Weights of a small masked image model: 40-pixel images.
Rows from block 8 of the encoder of a small masked image model, named by matrix and row number. Rows with one number belong to one neuron. Each number is 500 + 50 x the weight over its row's rms, rounded and kept within 0 to 999. All counts start at 0. Numbers have three digits each.
After each neuron's rows are labels from the 100 images, of 14976, where the neuron reaches its highest value: "place" is the part of the image that holds the peak. Only what is clearly more common there than usual is listed. The data: photos of plants, animals and fungi (iNaturalist). In brackets: how many of the 100.
# fc1: MLP up (encoder.blocks.8.mlp.fc1.weight, 512x128), inputs 0-127
# fc2: MLP down (encoder.blocks.8.mlp.fc2.weight, 128x512, transposed), outputs 0-127

fc1.434:509505521487513496493482519422481535556439447461502424428565468459559608538500452452427468467463524452500482508438605497545462501447519580553614415403485504515433585534506663549530545562576541565449559492570532501536509517518500430500455551520520464522529475426545493434465364530513585440539461532535426492453571424463458517414474459530505508451557549529456536496541497498521549472477
fc2.434:502501483494457490514591541531545440504482485509513531506558476506523490507551493483602571456504456540546567496570513527428483476580465439500429493519525496440537486426439443545482620519551413454485469487380500529503511496440526588574551416458522470533425381571596429549581529411584413574447557435495475418501451510493551474476519507495408512418394435434487514540498481482515493515514
place: top left (37)

fc1.418:495494497505554576540598429559463415522578346527456602554598478482443503446464503515497514505516503545524554550445454515446455426529439467523506527508451494450477538552476515580553458400453510471506552449428476472523460493502544416440447563499484532467430452469564487478508414475454550574579393537544551487487407545541498575541403542572492490494503486485504515571510572419495531565551
fc2.418:460554519466492512525537521445562506480498565535589499493471575465474478536603482460430475501548501446383503519514448567477530423395512509444451456494493407551483475475513538557514500496494467576476433523629528563536551524477403500495507424632454613540465438480544493552474583469542480456536525482478459514565514412530469446599600545405551437544462514553460458495491473472422541460526
place: middle left (30)

fc1.455:526449393534535591454596578458461501528507506544481533538431600420494417500546539546485395465509509465530605587603468469519479584526451567494562572502430491458395536464484527450471514546502512483491534542586432499536484525469517527525529543507497487588504566540522463516523534454514483466445486467410493542467552488583371523444528470470430457428441449486554486469498484512410485463610
fc2.455:516444463484516557647432431532564381543480526457506414477507488496398453500362472517578476518473517421439556471546539441564573494500487460509519476499528563607569504560502470546449483545546448494500515502396592511541467523604492623419462515471499439488416481525503530551521500500487429502489439487489497506508530484509537561465526551500516545473545395444534488524501417502528487590573
place: bottom centre (29)

fc1.213:511530470392489487515585460531543459524467504531505450478440517497464541518547547541499513475414447584520572535637520512519590487481524567522514515536552481457390467528532451530492460475580435604508559484497441514418498528500387559388510499465542524529555531434527440543492478529518504568454441486455465466481524413441415424555543473536435487473510556477644525362462480522476555485505
fc2.213:533468488478432603524537539515491450533487475458445555463529474549435508557439503526469495475515522453451474593517452521506451493512522506540491512511484518481548470514500472440453454570617512488504527562499571495492577588512591489461558478482441399614453450577559411576492548515335496560542487466446575481542500588426530467432436463441452540551598483442393497432506507491536512513582
place: bottom right (25)

fc1.292:432593560399579540521554554436549447515499482486464577580498550537477527529457474537464508478429449549458506547605433453503419532492450471591547450440569514517525560497465496547408489421491492516487573458493532434460527531506527519539538455516433479477546537556435594515483414506514391496530596442582513522480407471419463576460551489460539498436427486519444540425537538435525492533585
fc2.292:528508458517512551499472391546471497416517550526534501561502444443558377551476542544475527479483411509501592559530552617496432503444461458423423503475575588450472454620524453529526488645489536465477479464554494484459544492528535545482432514564456515530494534445462521459542528491463408484529572572434437525480470491428576560521490490415484568479481565487521545523477608477481430581503
place: middle left (31)

fc1.420:522541497535405492551504489465599519501528536624441464466465405489500598461485499484515597516481501488419511406589524597491419538501449446553402501498495533635497418419547433391585465432470542488600518474493502482387495480467462503485522491502473538521523506531468477504534550488413501605467548489444534480432467463487531431424487548487501503498493450530614556517535510519473453519472
fc2.420:486462474525471548563579528490477519487488481378555495583639550524498547573512435521598423436544472442568445437450460485491545478481527483477488504527464449559521566418399491551471517466485477545403496488508509465439444553468465457528549482451498419500402514534510509558495488532500512567569467501551457474600556448459512433398646534546516472449564567559483509603505462518511544469469
place: centre (44)

fc1.138:501494514516554548531564579608499564583452449439418581457577580517481562553495501460507421469470536520497424474436519528439455416581559555421493468538577389522490415574518487486483539479494455419597459526571431546430543449472539526437475549576558584469442498494545551588510593468514505511509513454493469441526497492469439503437466432488492538472446435455525444534501546574505565482492
fc2.138:507488520460417485510448446400495500482489579594638484511444463458534520532441492517461541514488470497538554511596458463543566533412451458500483518477415554456513559427478624512520520530516520515443523486466469490565471637509404403514490484418426480567559476516431482453467368521515482505495412559534513523488540492469532562559511552531473483461510575541458454444567446422487478549583
place: top left (29)

fc1.181:596535555626476450494448551575463505474511509458470498518463491397542575512556473552431528578575436453481464508475538408539397494482477521532513512465391486462516538474454458424511488541504455495582433467512400547513497536523511461438477583518424541428497449598494482503508572349459537464541555508466496556492462414509463492527553540533523481481547531620497553463435567497519508413526
fc2.181:441525500503493475495491544442391550402493517490449503491517497576503553573524495584477568542553504443537565544468511485470459520445533385483447463581498610412551546451514455420469513453596415419512477456527498568537458542495583491511456452527492553476379511516515448491554491348448483431484534493480515639541503490522513403602483500531492514548424493575480461494449492472478519523509
place: centre (38)

fc1.368:472518529567494515626484436572472505564411490453430499386462454452405523456417473474460566520454524600544478519545449526420509594527513554499545520570488464484450513483517485556419416482429485592516520550482506517599465531534445493462455486628513563465438480501453532442530476566506523512369511519470530473494519437478511480518445510569590571478523431521499449550562595488563500455502
fc2.368:446538498528500417437534528537444487490446548553584504447502481495558544482447533504474440466535581576456554428500419480453538547576511506495494540536550542434537551567443576521466545530463640520530440533524599523523652477564402426492452487521389514523404534505491528564465527576532503567445560419516514534467458478521429490585529540498493516418550506457433454526475461487430536493537
place: top left (35)

fc1.161:524483404563532527569537497515550525622506532564456439478547492496569563549569485518525531467592482542542502457480431579449496474466553535482437518436592594500517451488595542538573419496493533484530415427495530500439523438417492430404497501490568504557444434469573459541512500498623523545533469484556573532443404453521545546479444551471488500395544456481484514458524498487589419495471
fc2.161:462475574579559522536557444523486597419489445463548474538567548538583545546514436548517532470525494433479599449465497514516464501520490536443470422472469404548516596500491457407503609496501527651473571538500508527516438558455479610541396457520458527511465480524482521544507540488461546439464482546474404484449553466425471470508427503457540447476494477533593563518511420502494501376469
place: centre (39)

fc1.467:495529542454566488480547456613507580621424492489414603377479575469463469603505559469508476475486564520500476531461449424487448460555555533425506431533505461547514424484456448454447543508466451375526487546549462536452482464542528497427518454555465555462421471561500525542474516475592472547524462502559457475517484513461533598450499443509430528494458450458549408585538524566483570486548
fc2.467:471413508516451462402514579489456411421487514514563431586512401463485529459423423534438503606477485504528549484527503537516546473462459486521459497441528550442527552481557591509543439479539548615451551486463464468593492599491407486502517530440525493537614541435503448484563452479404529476535476447401521529469528473514519459518392553517568467510474488486426542410513413444522462500507
place: centre (47)

fc1.421:525485544524548449549517500462464479578486446506532569464541472508607495550529464463434489480544443429471421496550541496487477554530592447518582490484546404443499472402517604564412525500417532480424504519551487402466481442428569564511467534420546505529541508530413539548625441482443477548578548437440476428444515550530525452535370597476496499504509509466544530477521524475439535480445
fc2.421:520542439444501476614502516528454456493533501520433542407357540496460501532525528460475460579519460488568542441534517570519532460551526469553442491510523518511417448537477414527503487590503567486452510528546451465552537463496539475455533509476401550541460468397476478425478547474581541473475434565469505507481503584425516602469467473543519483504554427570541428563564504368595502607451
place: bottom right (38)

fc1.249:545453531521510482562553465595511574528536459463424465547622547508450545552475513500471560457388543499440386550452524533452459452549547495493513496531596505523501397549427352533326485460470481458531428531564522558457463498472532550472549512527520552448476511471448488516524497559495478449511524531480549560533391462458480576494522476479502495504402498534499399566504522545484570490531
fc2.249:469497452469453478425470489391447437493406527539583549473455444470576475502527411511502477594526457479507617411565476437537461526456448547509364447512404434490517595448589615468626502464507502502476555484473476458521507528519460478492488505526496500551467541487542474473479492385515544557539461497520407417478615483526496454495430507515472504547599452492517548487494465477472456457466
place: centre (43)

fc1.207:452417594504554423423454566505483481602470541533508480456428427532565538540508470366455474521521526508468524485493487541569546535550536433511471479434482479510437509474531518544404544526523488412412488566549494577456464549416485470553500488541413504590547505493530461468501540381467520549518524521389568465401425601449477540513457516507489491538481431528507568506429532546537600464456
fc2.207:433550553515428474445467515525438575456417480531403470508506420534476451586536500438494475570641481492521500449561442544527489451536476532524552545483544518507523574587492537427500438470497538540394409460533598496428487576461552443480535545493395471595493478508437422501494487488449497510531627454481483559431473485516499442489500424492451512491469568520490441539524536640497449471515
place: centre (37)

fc1.312:525486509456510543567528474446532541400450613490538428495469482455451525507442490485530579546540517586425559515475602394446522468542429421443496471449548451547513449586480501455503491585553573451415394518547456517515439572500523603522467456453496484514405546475538512488529468545514601583537416572430455405468481462510535463466466470497532538539467524500549555449449547575470488478534
fc2.312:529485542555407522506502571467517462604473473562450538441445548534425447425569607480467558508533399554455462525453533505506534493498452560462448534533545500500559433456530496455551493443515529481570482581488431505478448514525451484576467524503401512602533486445441560409427512509569491482572516463470538474532427502465438441610476437486511382525489533426525514484491598480499414605517
place: top left (52)

fc1.34:455396552603511429541522502510493478515457544460500431417576518474569442475436507492529571431460475543454452494536573498431560515519506536552483532514478501399489497461528552512540462483538541512526515537505534496545450441534546589541462520504472477493517503432496500550632552454457427546470412520342401487547495402468533377524545470509468540485613512541438599556527509451551474475460
fc2.34:461560480510502527506474412480421485482568523545485548496445477564475518579575500506509425592460438466557545487499462517519575548473591505492568509472493494542493608532416505433474563494424449572542490404576469519516528486536508450423526498507379533401509382523536505464485369568589515513532468579549508550461468535469484598520503513454422519479485442434476452453422420488425508504532
place: bottom right (27)

fc1.416:428513635453505515450522460413504463430593523453566460512467384508485454463581459501463507512582522605437455494460489456559521470514517524460449518449451454441534527575532554558564595586519493418426495623530479545554550526570461497553540456532496426508539380445511501540507550486512533419476487497534497555485528480526486478498434509508534499493536531557590366493478515498397471490467
fc2.416:489513609425480549593534507479506492486499551530484491424531495513434509596497536444426490434537494608372571536500552453496424548550514544545442562574427515547572535487490515443490459500539583454503497489564502494503533457508496502453557502504471586475569476536522430533471502444508522419620506480370525449520469446492475506478540412508516506562577456477495527411505327528478477495551
place: top left (51); top right (26)

fc1.50:452573498599489553533479526527459553544566415403486432551457521500534546503438601539446468602567492479548490515475527481470515500511520566490445622578503564489529569449456449471579515489455559463524538404488467442544536523526535501407546541444586513550493488448520424490507524515469557474421556406442460498508404507495580447442456517431538550496480528501543489514521428487496438427638
fc2.50:506590531508491485490501536464559580513531465426496525491411520467445539484481555561431566526508495419595541469441528485539476605504460521424451517540499547475526452456551500502534513522507424425505551400489515432486468484525554519557385411354477470495526440559538528451509486493447557521479505450397478483538455615524491605508522456555491586513495484551531443445628470562573514434506
place: bottom right (45)

fc1.204:556390482467512424548493387422424545438507454517510430407432559547495451468539512523464485442503612511431472558507485506429458513475443560449451556592476502548496523535471446440484411455554453566505537456468500565441528543487406534522523467511503563459574421518563517504558486561474529491531620485519506474467510407405490466489533431542527478500528555559518451540566533433603578529509
fc2.204:553472501399570496509499509481377477620544593529471464460588448496575509586401485514499449481433572466537447498501512373388524457500503457480549420548454488558507489517488548512486422520605502458485513576488473542428570549566572539424420436489546514480446425471572507457555524534498531563478536545483543491443534547582501598474528475446528533511500443481531550497528534499576530463526
place: bottom right (31)

fc1.465:485589550436561502530587460561443519434552507501574470492395531601490534476441406504391529514486432605474426568535532522548515490552459494467456609451435375457519478428504507458469568474440457539560471518529535550539419590498438559461496504605439531499473501570460456505462574520482531563515501507471521559436572551530465539505499487488534430445496544535456498525501481492400449444530
fc2.465:593513477498480546482493479403489472520551604514510457499487508494477460596385545560540439417555499540409414601454447414544534466504545494497530496536527422545535457496482487456477458416515498559537540544455586547593475676536542515539540459467483538467460568585424480439533499472532529503552503505417546531499512435519471463469478513499443507498442567517486487486536366448489434442521
place: top left (27)

fc1.5:466467566517513391515447469495528518476492423438540499507532507522495427585526502467509448555608480480479456471479438427466493462548509536532590518474472501474481583625480549499555441436485563524540479500576588567434433568505574387498439533519465420461510422512508549423418483554517560443495552488449512454430518501535400506413524516519545470442533549569460429448544507606519547422539
fc2.5:443494546405333444572461534530540598439521553454512476452552451435554529480499491524547362449495508470466482524448530559593483494550573541497506398531377476485498502541479601538437498518577535521538505526486517555546534458460433459571536515484456522547493482402499563498489478415522529420529502493533487471498433560513536536434567449458434495423418543414443517545503492497558512508525
place: top left (66)

fc1.426:462457468469501570406590491457467521487471427548424590496552503398466458459467437511690490441541457448535532514606448512422525450586487558465503524518519447445476507489539523469513550387504494415616536462466498557513573523566527575534520496511478509524495586547530519514563497464572429474464494562481521536534484426563491594446511424455483504528436512510562497450523534472495492492416
fc2.426:525426557459575478449445566571502514450528511465496511563405445443467540551464475442442526525484412534522483483480579550582536482488484505522557456563503560526458413456510563456497484519555569450507512544584472569490507451524590455347517619503498568498480498447494462459504460507478432451441575416542492451422589515508471518559515519556446477461572521507472491534435586507616503568419
place: centre (84)