A small masked image model, trained from scratch: 40-pixel images, encoder activation gelu.
Rows from block 3 of the encoder of a small masked image model, named by matrix and row number. Rows with one number belong to one neuron. Each number is 128 + 24 x the weight over its row's rms, rounded and kept within 0 to 255. All counts start at 0. Numbers have three digits each. After the name is the row's rms in percent of the matrix's.
After each neuron's rows are labels from the 100 images, of 14976, where the neuron reaches its highest value: "responds to" is what is common among them. Only what is clearly more common there than usual is listed. The data: photos of plants, animals and fungi (iNaturalist). In brackets: how many of the 100, against the usual share in percent.
# fc1: MLP up (encoder.blocks.3.mlp.fc1.weight, 512x128), inputs 0-127
# fc2: MLP down (encoder.blocks.3.mlp.fc2.weight, 128x512, transposed), outputs 0-127

fc1.437 100:096129151143122135120166144105181110153153098131100126139135099121114148119144104111087117157151114120140160131165160162094108139151106142157124119096133084112148151143123095117172128140148107079152106145114103133110065093126151134157103167096100138120139113140147135146148140177151150109130094151112124155119107112142118123140163179096160138095112104131159148136109188120115152148110
fc2.437 102:125121121111159086116133148156095145090109082144147132076124138128151136132087152192131108124105153160143126162101083114128138125075119138070130135128106150142152124141124123130152114121129170193131122141123128111144114097156115110127148149174130166130129136148069115108089151103146134143161127134149128116115113102134087129083140108153106100125142132137111100129070098112127150133107
responds to: phylum Chordata (92 vs 60.8); class Aves (89 vs 55)

fc1.319 088:152115134127136120094144101168137133134119113134180088144125089148146129114098138140130144123088121104158120114133095149143145170109068127115130153082079134112138118132118148120118155104113126130150155128122124101154144167134143150085086123136175126135113174125101112129110115162123184093156158108151131106171155142141150146083091160146171102133105147135105114134092102118120113105167
fc2.319 097:122095151133151123127125177178114126154144098162187137121106130145165121123081141134129094149124123110095153090149175123133157123101097136136146142120103093116130125099113133092113095160123125139126100125132167142132130165149119105135094126157124131123128182113087143139097154141124102128131154163143126148105120117086111145101188151133152159133127130102074138141086173134146084118116
responds to: class Aves (88 vs 55); order Passeriformes (60 vs 24.9)

fc1.107 123:090149128120090156141151121123133152120130137122123109147106128145176117158127131145126151098122107119092092125080104146128120140167167171130113170149121122094125172143098138142098136114121116144126115142162135125106152118173107129117089162151147134119127154156142137164131149146118133120131126148153163072137120118135147072077100156139156084087129123083163138090124141074141087138151
fc2.107 126:113139086120118177130124151141121137135140130141091154114137111126136125144158110177160135130120161145116081146126113193122149122149091129138124118109111096137074079099082122177096124128101142131132112089099101121159141109136153127141127115093089119102155109163122113093123133105129164118111118104132123172133122145140121142149160114160116163130151118178135118130162111150116194096098
responds to: order Odonata (25 vs 3.9)

fc1.20 086:104120168117131091130142115085134100116155112123152081132096117113157145101114098136139145146103155120104125149127084145112125133134113168167135164152069104120110141130143144141069097105095112115108140147144133167118134136136137142139155151122136137151154121130090120126148120136124152115131170168152097076116112106118163185115076190130138117121156104130087118129143113104139090162122
fc2.20 093:140167129147139135127102143183137136114134128130160138023164096086127127146092108117140113140092098118146111108159163121107163114095116125130135142114119113133069122130120151125132154154106127138122080123158068130169133139170128110089140124094114125112120082159103123095122108140130092114108121118130109129127123092108108178121108137135157114096137157117156125160130128136133147117140
responds to: class Insecta (61 vs 29.2); phylum Arthropoda (61 vs 30.9)

fc1.57 089:089136135137120123115125157100108152170121130188110123089113104128128107105132134102127147110121143122099185134102101169091138122126132140130149164136136109127135123121081139100097143092131141091156120147116160118120128082141108121132148124107164124114134108106086139157169178168098136149134094139144120105171181118166118130138106125103129084127080121151136186121151128138147117089160
fc2.57 092:133134146100123085145108146122136126102115138152122144131157140136103120106127111113111143139114147099079171096179129136103154172101111078114124167128174113143113078094122140125134147092163116138156078142129108132132069126139095100144153110137138061140140141112147151123122114113117144178110137162131151127117125102147137131148135095105158114144122154147128145128135183182123119170107
responds to: order Passeriformes (61 vs 24.9)

fc1.486 080:130141139122130125130155121110123084142166115115137152122117135104134133114109150140094105148104134135205138136148102186155111157100143136155134136108152080138086116080099139164112108119088133151137141120154096134107130149121119101116129157132134091100181104134133115130151153115138139150147116073107106110097105122103121185117137102142144121150162111121157115164092175167156163116145
fc2.486 095:146113069163117157123158143105108113128126173146133068078108120128094177143075150178124134152121142131146113123126144148128121139115110125097087102134158136134186122122110173097162084127112145092118112138130112135121144116096148121161151123119160130127109088133118151141130110126154108132100099129131165117106088124119166115133139153132108103149125140164109164156172142171111129103146
responds to: phylum Chordata (96 vs 60.8); class Aves (94 vs 55); order Anseriformes (48 vs 5.5); family: Anatidae (48 vs 5.5)

fc1.145 087:147120099077120135128117110100139122103152183124113134130097121134139113183104140117130097179174128141115143080146155136169140071142119135113127149129083130101139120123198098157154137122128178115148125103110139135113105100125113149120131137168115115131139094135115137107125116142155134142120069109096135138141119162178135093119158160104158108145116128117150122091099160133124162113153
fc2.145 093:085083134149139137146175134154146116129127066128170111133089131128142146134101129193118146099136110074101109116124106111104151145073091138146120104114139161161118152089130150110103138093107119128189119104115179123134126103113099120114151091128139152150150119078162129118139099120116140124094121138143126110133127115112144142121102132137146171145176117115103122155134144089137149147150
responds to: phylum Arthropoda (61 vs 30.9); order Lepidoptera (36 vs 13.7)

fc1.324 098:135143120174136125133122119130137126117115095124148088163138131100138130136156122129116140137101102094152113156113180131105130102094131104130130169093157133110081140141143098088144157117160145154083104102094139089085107117158138121110123146099105112151109167157126115104158136155112134111097120127122162088094111146151166069160151151120103132119180128154118109140137140081142181138124
fc2.324 105:134142150153160123137128094115116123115192134133114104151178112098124117126147088168109129125115079142094079187133134138138085139126142102135115122102152120152111139146125119121136122121104158143147112129098131136148130149138132130115137116106129112061097171131121125147159152104116109156087150146135183119103120193117157108096135129130156094175095117131113108117160144084151156119121
responds to: class Aves (96 vs 55); phylum Chordata (96 vs 60.8); order Passeriformes (57 vs 24.9)

fc1.251 115:119151100071137128130130145149135083155132141097101107129154111157149113103136113100100159097109118156108140170161148075126141110092104121082102128157131148103148100093141095143124123157154134077126161108109105108107145158124179115151077107134119129146170132123110187114129099143116099151094113135102102158144122150121139141174145114137128130106129131143145143131107137083168152125123
fc2.251 094:133102136147104105114120122078107127134108127148149130101110112086133119116095152125127102170119117138156146103128094158144136120131163159129134114080151091144108187165114143101160125118159145164084118166138156117113088125103077154132142103135090148111108113123136065105133125080124175117153124150120151123124123096124118109124149108142128112166124133096082131144138130181086108126106
responds to: class Aves (87 vs 55)

fc1.48 094:143175148126129147076102073136130093138145121134151094137147110203114117143120111121123122120117105129073143153113149128117140171086122113062138151157144120125106133115130186144127135100102156123159123136153153110118107145102137131117115103141132150102135133137112115099161143148128132125154098129171136153134175102167154111111134092157128122117135193124110071151115109140121121114133
fc2.48 102:119138115140104104152146138167116089151157102148160128141136124150129129121151129103081147173144130122138142121144161151140137168138101094051185172158117103151101074102156099104150084133147132116133117119136133138132127170155117138116083114136126150146142142085117108118120110101130071164122123146127148142145095134158086092155154124133111122172141133134117149158101106147121113134147
responds to: class Aves (94 vs 55); phylum Chordata (94 vs 60.8); order Passeriformes (66 vs 24.9)

fc1.27 117:107127123142115106083098142122114109129107116139131098130113112112111120142098102056116161107093078162162110169162123123165162142112156105123151114097140122159154151146075102151119130161106153188096118140106111171171098104107125134124144133141140106110160111137122111114142132128109171127153133134122145131099168084158143150122135152161113133156096110124091118161127102142098111122148
fc2.27 116:095152138105141145148168096146099156130126119128123123141105110125092116143127150125119111106156126093155092170132139062104134140125114112118149142133128121148101118077128127097101137138115099088124153114158105131160168113175182097138175130140097124155128153131189155151143121107098138141126146104088112111124150102153145137146120139137144112118124067151137137109124131076147095078143
responds to: class Aves (88 vs 55); order Passeriformes (69 vs 24.9)

fc1.193 107:122112088097138142110121135119109063133143138120128153145112162179125104127122162159140111107141112130115143156120123137125171167118153131108126138094130127092099173112093158110146108127114126125117165115147121134126136138128146160137090144147164069138128144101150091081133135118147170084159082116122179105141129116145156100114143115169144135090147137133090129114136188123127176148129
fc2.193 102:158148141145134097138137115101164118148108102086127124107071129100161041077119126112120120129163133156138086144179144122156121150138095141124144146112108135141149150160121109165113122060124099159144145106131143140117125131100153104146168100122165125090090150138163137142106130132134120099080120104143119116133136126142154154163119122121097099163109138138099126097153143138147130141120
responds to: order Charadriiformes (25 vs 7.6)

fc1.213 108:134122134132104093158108154081147129147101120077134129142117113111090123127144137112103129094128128116144151144172094182171088128145142130108118120065125150139124156113132116109177137142153159131129119135093153147101129099111129120158143113129125091177157173137167138127111118154151117127112118108117142132119079121117128138086102146123130117127159144150214120091097174113134117110130
fc2.213 097:149124147146104095142127172151152160100152149086089118120102130153086109144127150136135102112141113123151165164138132112114098091155090125116146131157109134115088154101153099127101134171108114125166104123125103115124148122146148126117128140163129140090159143125108142137132059147084134115124175131091115125127092140107144189088115070141116121113137144119176092147139138113130098108139
responds to: phylum Arthropoda (76 vs 30.9); class Insecta (73 vs 29.2)

fc1.504 104:143125169168140110136115133158111140120137142177129133120086133120105176123139077102103130152108129120094140156122124106133150138145140126150116135125118150134136141082102117175127147126110102121121139147141153082084099109097134114122086125079181109120132119109124128086109122145149109134108108141149101088130090122147139164154098141167133097092166153110133172095124114162168103108181
fc2.504 116:138134127089129109187105139104183148135110107113128144114112129138106164153133123142170145086105113106138165177105116129143123120124117096161120148178159112108090157140111123134132124150129086105126084121145090095129126125130155079151171120143154115144108097165124150130149136140129130150141100068105142098137121114159152129131157131069122103121146107164121109159152102103149102118097
responds to: order Passeriformes (50 vs 24.9)

fc1.412 101:104104105128113176139151114112124083134150152140193137093134133161138135149136152125144092106201095124116126110111124112091132148145121163104085134138166145152131165065134151111155081107100122119134130091152111144143133156146072121112148110155133111132099168133128112110127169107157144097124119138125097125111138103094153108087159116151119123116134148090123120117151150124132149136160
fc2.412 100:151172093150089148130138128119113117152147113095115093099123130109143067152132144117112150117136137134143107141150171129136149151101077122127145124125087134151131105154141104119115098098126191131118156195114143129141116098107125134165100113140141143127109117095149177143128142119140122150136119151149177135157117104196125132085153091192121133112111132134163137139114117144141149106151
responds to: phylum Chordata (97 vs 60.8); class Aves (95 vs 55)

fc1.228 094:143160162170108118139133151149102138142160119095109110138109114113109153147140110103077132185148086114154139128113133152160083111135119159145134152135149133168164099123131110094133151126145155114126106143094137128113092130085146157177124131139098135117122072109126169094104175093154102151101143102159126106177100133125156093167144111108139132151092114103137130128154149128133110118151
fc2.228 110:205146142109143118117103143153134166182126113110088148155112083129141127128168105102180113120173139127179154158139165108124142132120127156150144156109123120153110094151110066103159134161112148109141150152119145124125100106103125121134084106128141137122107098098126101140099110110154149107087120100127146132139092132133098162121088112114144163139111109113156132138136150141126094100139
responds to: order Passeriformes (51 vs 24.9)

fc1.183 115:135107136153137112151160117172078145135157112118146156130097150124156119099115099142104144161124108125135144162151075122147116157164116150162125167177112115158082129159136108138101103117102090138104090120142097141126143170143142137165146124153153121168169111127078138129150085131104132114127141117098110107117149123158166151097084180134131116132163113123131084125125149114108113158129
fc2.183 106:104153143131139147158185147148092145146122104084157132063130104112139125137091074129147132165111141135119090129157113123118162112094130121140157120137135118161118093128147105126122142127131130146147086152169106115147129097102136112108157128135092157142072126104139138173111104168170133078154116115109117094132129127137129195137110147163101140124103159105154160130149159137113138131138
responds to: order Anseriformes (29 vs 5.5); family: Anatidae (29 vs 5.5)

fc1.471 124:119144135161123165150142121108106066157158099157117161122123103106168122133073120158139115141191140156145125109171137120110154141109140143130139096116115124141121051114140124093112145143130147097121158137094108131117128134136130148108087142125124110109123153104089106140117161139096126101060101132124108152131133126134141146112135144175103158151113102137117129109175086139088141145102
fc2.471 095:131132136112087144121118087151165139076063160144112135115106172117193094174154145135109135123148129119097136151099137119114139130101137111171102165143070130100109119144144160119121135134121104075112127128126125138114143126136145145123156182101079175140129147125125163098125121169140094153155124128113102134125139144135121158145150092137111118102132153101120093136125133162132138098092
responds to: order Anseriformes (31 vs 5.5); family: Anatidae (31 vs 5.5)

fc1.208 122:121139119156114151116118123140125113147177129103089122107057112146138163116151148155124109125133103138121159136142108105136109114152091127155144143112121072118137141145114155162130139126099093173102171124188079180145146155099132111126103169103129098118166094111133127142160135115097101094143132133120138119159165128103109149117123160094122149102166143125107128128165116096159091144133
fc2.208 106:132107093110130134117140091122149118103163135129129104133141114136148085111177158135143141102119102116092085138101073123119110108153109120136159099121106137148132116141072191157134130127118137094100142117152108133092103098189114118099133114134156103109143128104141193159153102108148118176124135113109127149140147165121105138105110148126105151136163072141148126126167109113165139142142
responds to: class Aves (93 vs 55); phylum Chordata (93 vs 60.8)

fc1.172 101:139103132162148148119153114174109118137123126128133141099106129136155133193138140148105115171128127163144082124208119149127139131111129090160111121114084116128111065112127149136116088161123135115105126133157096130140113125107157125162138129157110103121118118134150125119146141146103120121125074092120124142136112092120101177128181131163144125095076139130121124135129120159116195120155
fc2.172 126:108152131132119111173122112096119143124119091133125136139132132153075133089148109086121112137127131122170125125075143100111101149113151156102165085127156133136158153157155062149183128137129111150165103138119149100123134113125111135116100082145165164103138152130156108142104117149144134152154188133155168106143157146109159100143106126114125114161139135146142126113101117114123100169088
responds to: phylum Chordata (96 vs 60.8); class Aves (94 vs 55); order Anseriformes (41 vs 5.5); family: Anatidae (41 vs 5.5)

fc1.120 092:117108094090103129167112140125168081123134119099141150117106111141121149162107142111113089116193127100137117149140156106130159156147154142100164128151113166091127121121138154109129158118131146137114111171137119085100148121091111102100135129103079108149120155170120138121158128159132114071153139110130115156107179110157142114139133139127178122134099172144085124131152083146115127121106
fc2.120 097:167160137120128131112079075133103138148144134149141133147134094120113139131142129092122134145111154145122132146123102144121121158097118102168118171157141098142117113148167136093125111092146119121177155154177116179155160111084141143146188131121125148099129119133061144145119096111124121111074129119142120126148076118133147116128130127134141140111103157143102130112134146144085143060129
responds to: phylum Chordata (95 vs 60.8); class Aves (94 vs 55); order Accipitriformes (26 vs 3.9)

fc1.7 094:127160157133120076098101108112176130140126128158132077140136097133129105107136138130134165141130151150135115133142137150159159156132107114156158111137162133139136151105105113192134112130135127107143122157114138082135113090114148154173173094149125081114131117120143157144118096159107154172107140112128149115138161112140122149108132117107164067119109135140115129092096089109095093071137
fc2.7 100:107112168148112098120127151152142143092127129081111112133148119156129107116135122137152138111135116155135149173143127156174163126097113109136122173145091149119115107120153147180088155148119099144147133120123145111142100125132160119152121139157138134193122162083162121168131124156130150114129107143091158097153097120132093123114108126127171088120098159083160073131108139133177146107143
responds to: class Aves (85 vs 55); order Passeriformes (63 vs 24.9)

fc1.279 092:128128150156141112077164089131162119115165085166097111130095112122127122110167114135096125124102145116105115086156162104116163117091129136135110139162085153128116146146119149148108112168134126150130114130152074146107165133110138172143144063127136139126131143113111132154139123128119129098109115155133091151161163114146169131129164112147096122081128140122178151076153123118115158099126
fc2.279 120:137103153104141145147143082166159160101162127147072146126146110097117132108107108117121149124136135151124149106123077141150145120117154121160086145134135116169180128158143155151161142144139106150090108117167132153181162123113154129113152097118133120105140133100106117150075119112067110121131115137140154104108096163093071129100140111158162124124144126134173131155127140116149112116117
responds to: phylum Chordata (94 vs 60.8); class Aves (90 vs 55)

fc1.10 117:152147154146163132150101114118131154143154148112161161156124135123137110126113115124118139120143093117159145109138129118129160151108115088079102155128166124161071127182092099122168146117123116140140126097122105120105089154116164102089141120113140041087155117150134132136165163151130153118162120111170133106123139130118107119152125078145115096119164108114166118109106122123124158139100
fc2.10 099:122147124081123127097087111130134116118130115120134129088121101113117113159134101119109132116101115120097120141113086129142138170146121144191146103147130132127132098134136185057114137130150052150151129111145119141154131104107145147165135147146144162173082120095112114127117116108132107116084106153141085110111092109097134155129166097131161134148103165120104151152147160098122107115128
responds to: class Aves (83 vs 55)

fc1.490 096:159133116139086119132151075119138149175119143105088114126112133174143157148133093115136127134131132094161152127122147163148148127112129138125182171148152120153147120139132147091131103123102151084053112124127144133159102123106128153155165154138155140127097145112108126101120085120109180137144146109138133103143094079153134133148118137113189085126134101115097119152110119095096130135137
fc2.490 105:119128132117117181116133125069117159155115143104144166124176132105102119137168142120128123111123106096150138131143129121093154098106129166150109147127094131076127168121138126119136157171168149131153099162095126115113135148133159113113133115118102113129075138143126133137125119160097110131119130122099119129128172141128146148122070118122090104136120154079150120073106128072172133094171
responds to: order Passeriformes (53 vs 24.9)

fc1.339 131:116136126139118103077111121124136133104127128164107141109150107102154140121167152103132107121143163123141142104122127116091150163095143114083146148092126162162105137101144114130095114130197155155112128057163124123143077163103137127163123154122113147122144136168087151147082131154134140146094124126129124106101121180131119135127158186108091154140148129112136114134090145102104126148134
fc2.339 128:117139103146110158126128110089131101159151143127107110169148154159097125097141115105117108117108113134112107146137154153158103119153094131124151100143135101093155153187143124136137128122093139090149149206085067182101151119166097100110114131122132126133113118106141162141175115083124115143121120122132119146136159146162136083106101093091127100151136122131111145104143134155149137144132
responds to: class Aves (85 vs 55)

fc1.221 092:156145121117115117165138142093150151140095108131153085119120119101159137116130104146136081110144107168091137097153113106129108074109160100076145118181124119088113164170132160142171129131135131152127138120151159127146125135117146165098147132112118141141076135133140128106123101155146116131117114141095138055117111124106145123122117097087136084121155093119178162139147136145144104143146
fc2.221 105:121112135118086162170137152160093124122163140135077155097128139127117146149179119145116076173131147102155125135106147129104102115093103134113157113141136129114132105115108118108136155156142120097094139136176088133136151148152097142101095103082134104120145126137105206144114126128137118130144146119093114095112102121159135106122169184112136140131147117177093136140123116116120172108131
responds to: phylum Arthropoda (68 vs 30.9); class Insecta (65 vs 29.2)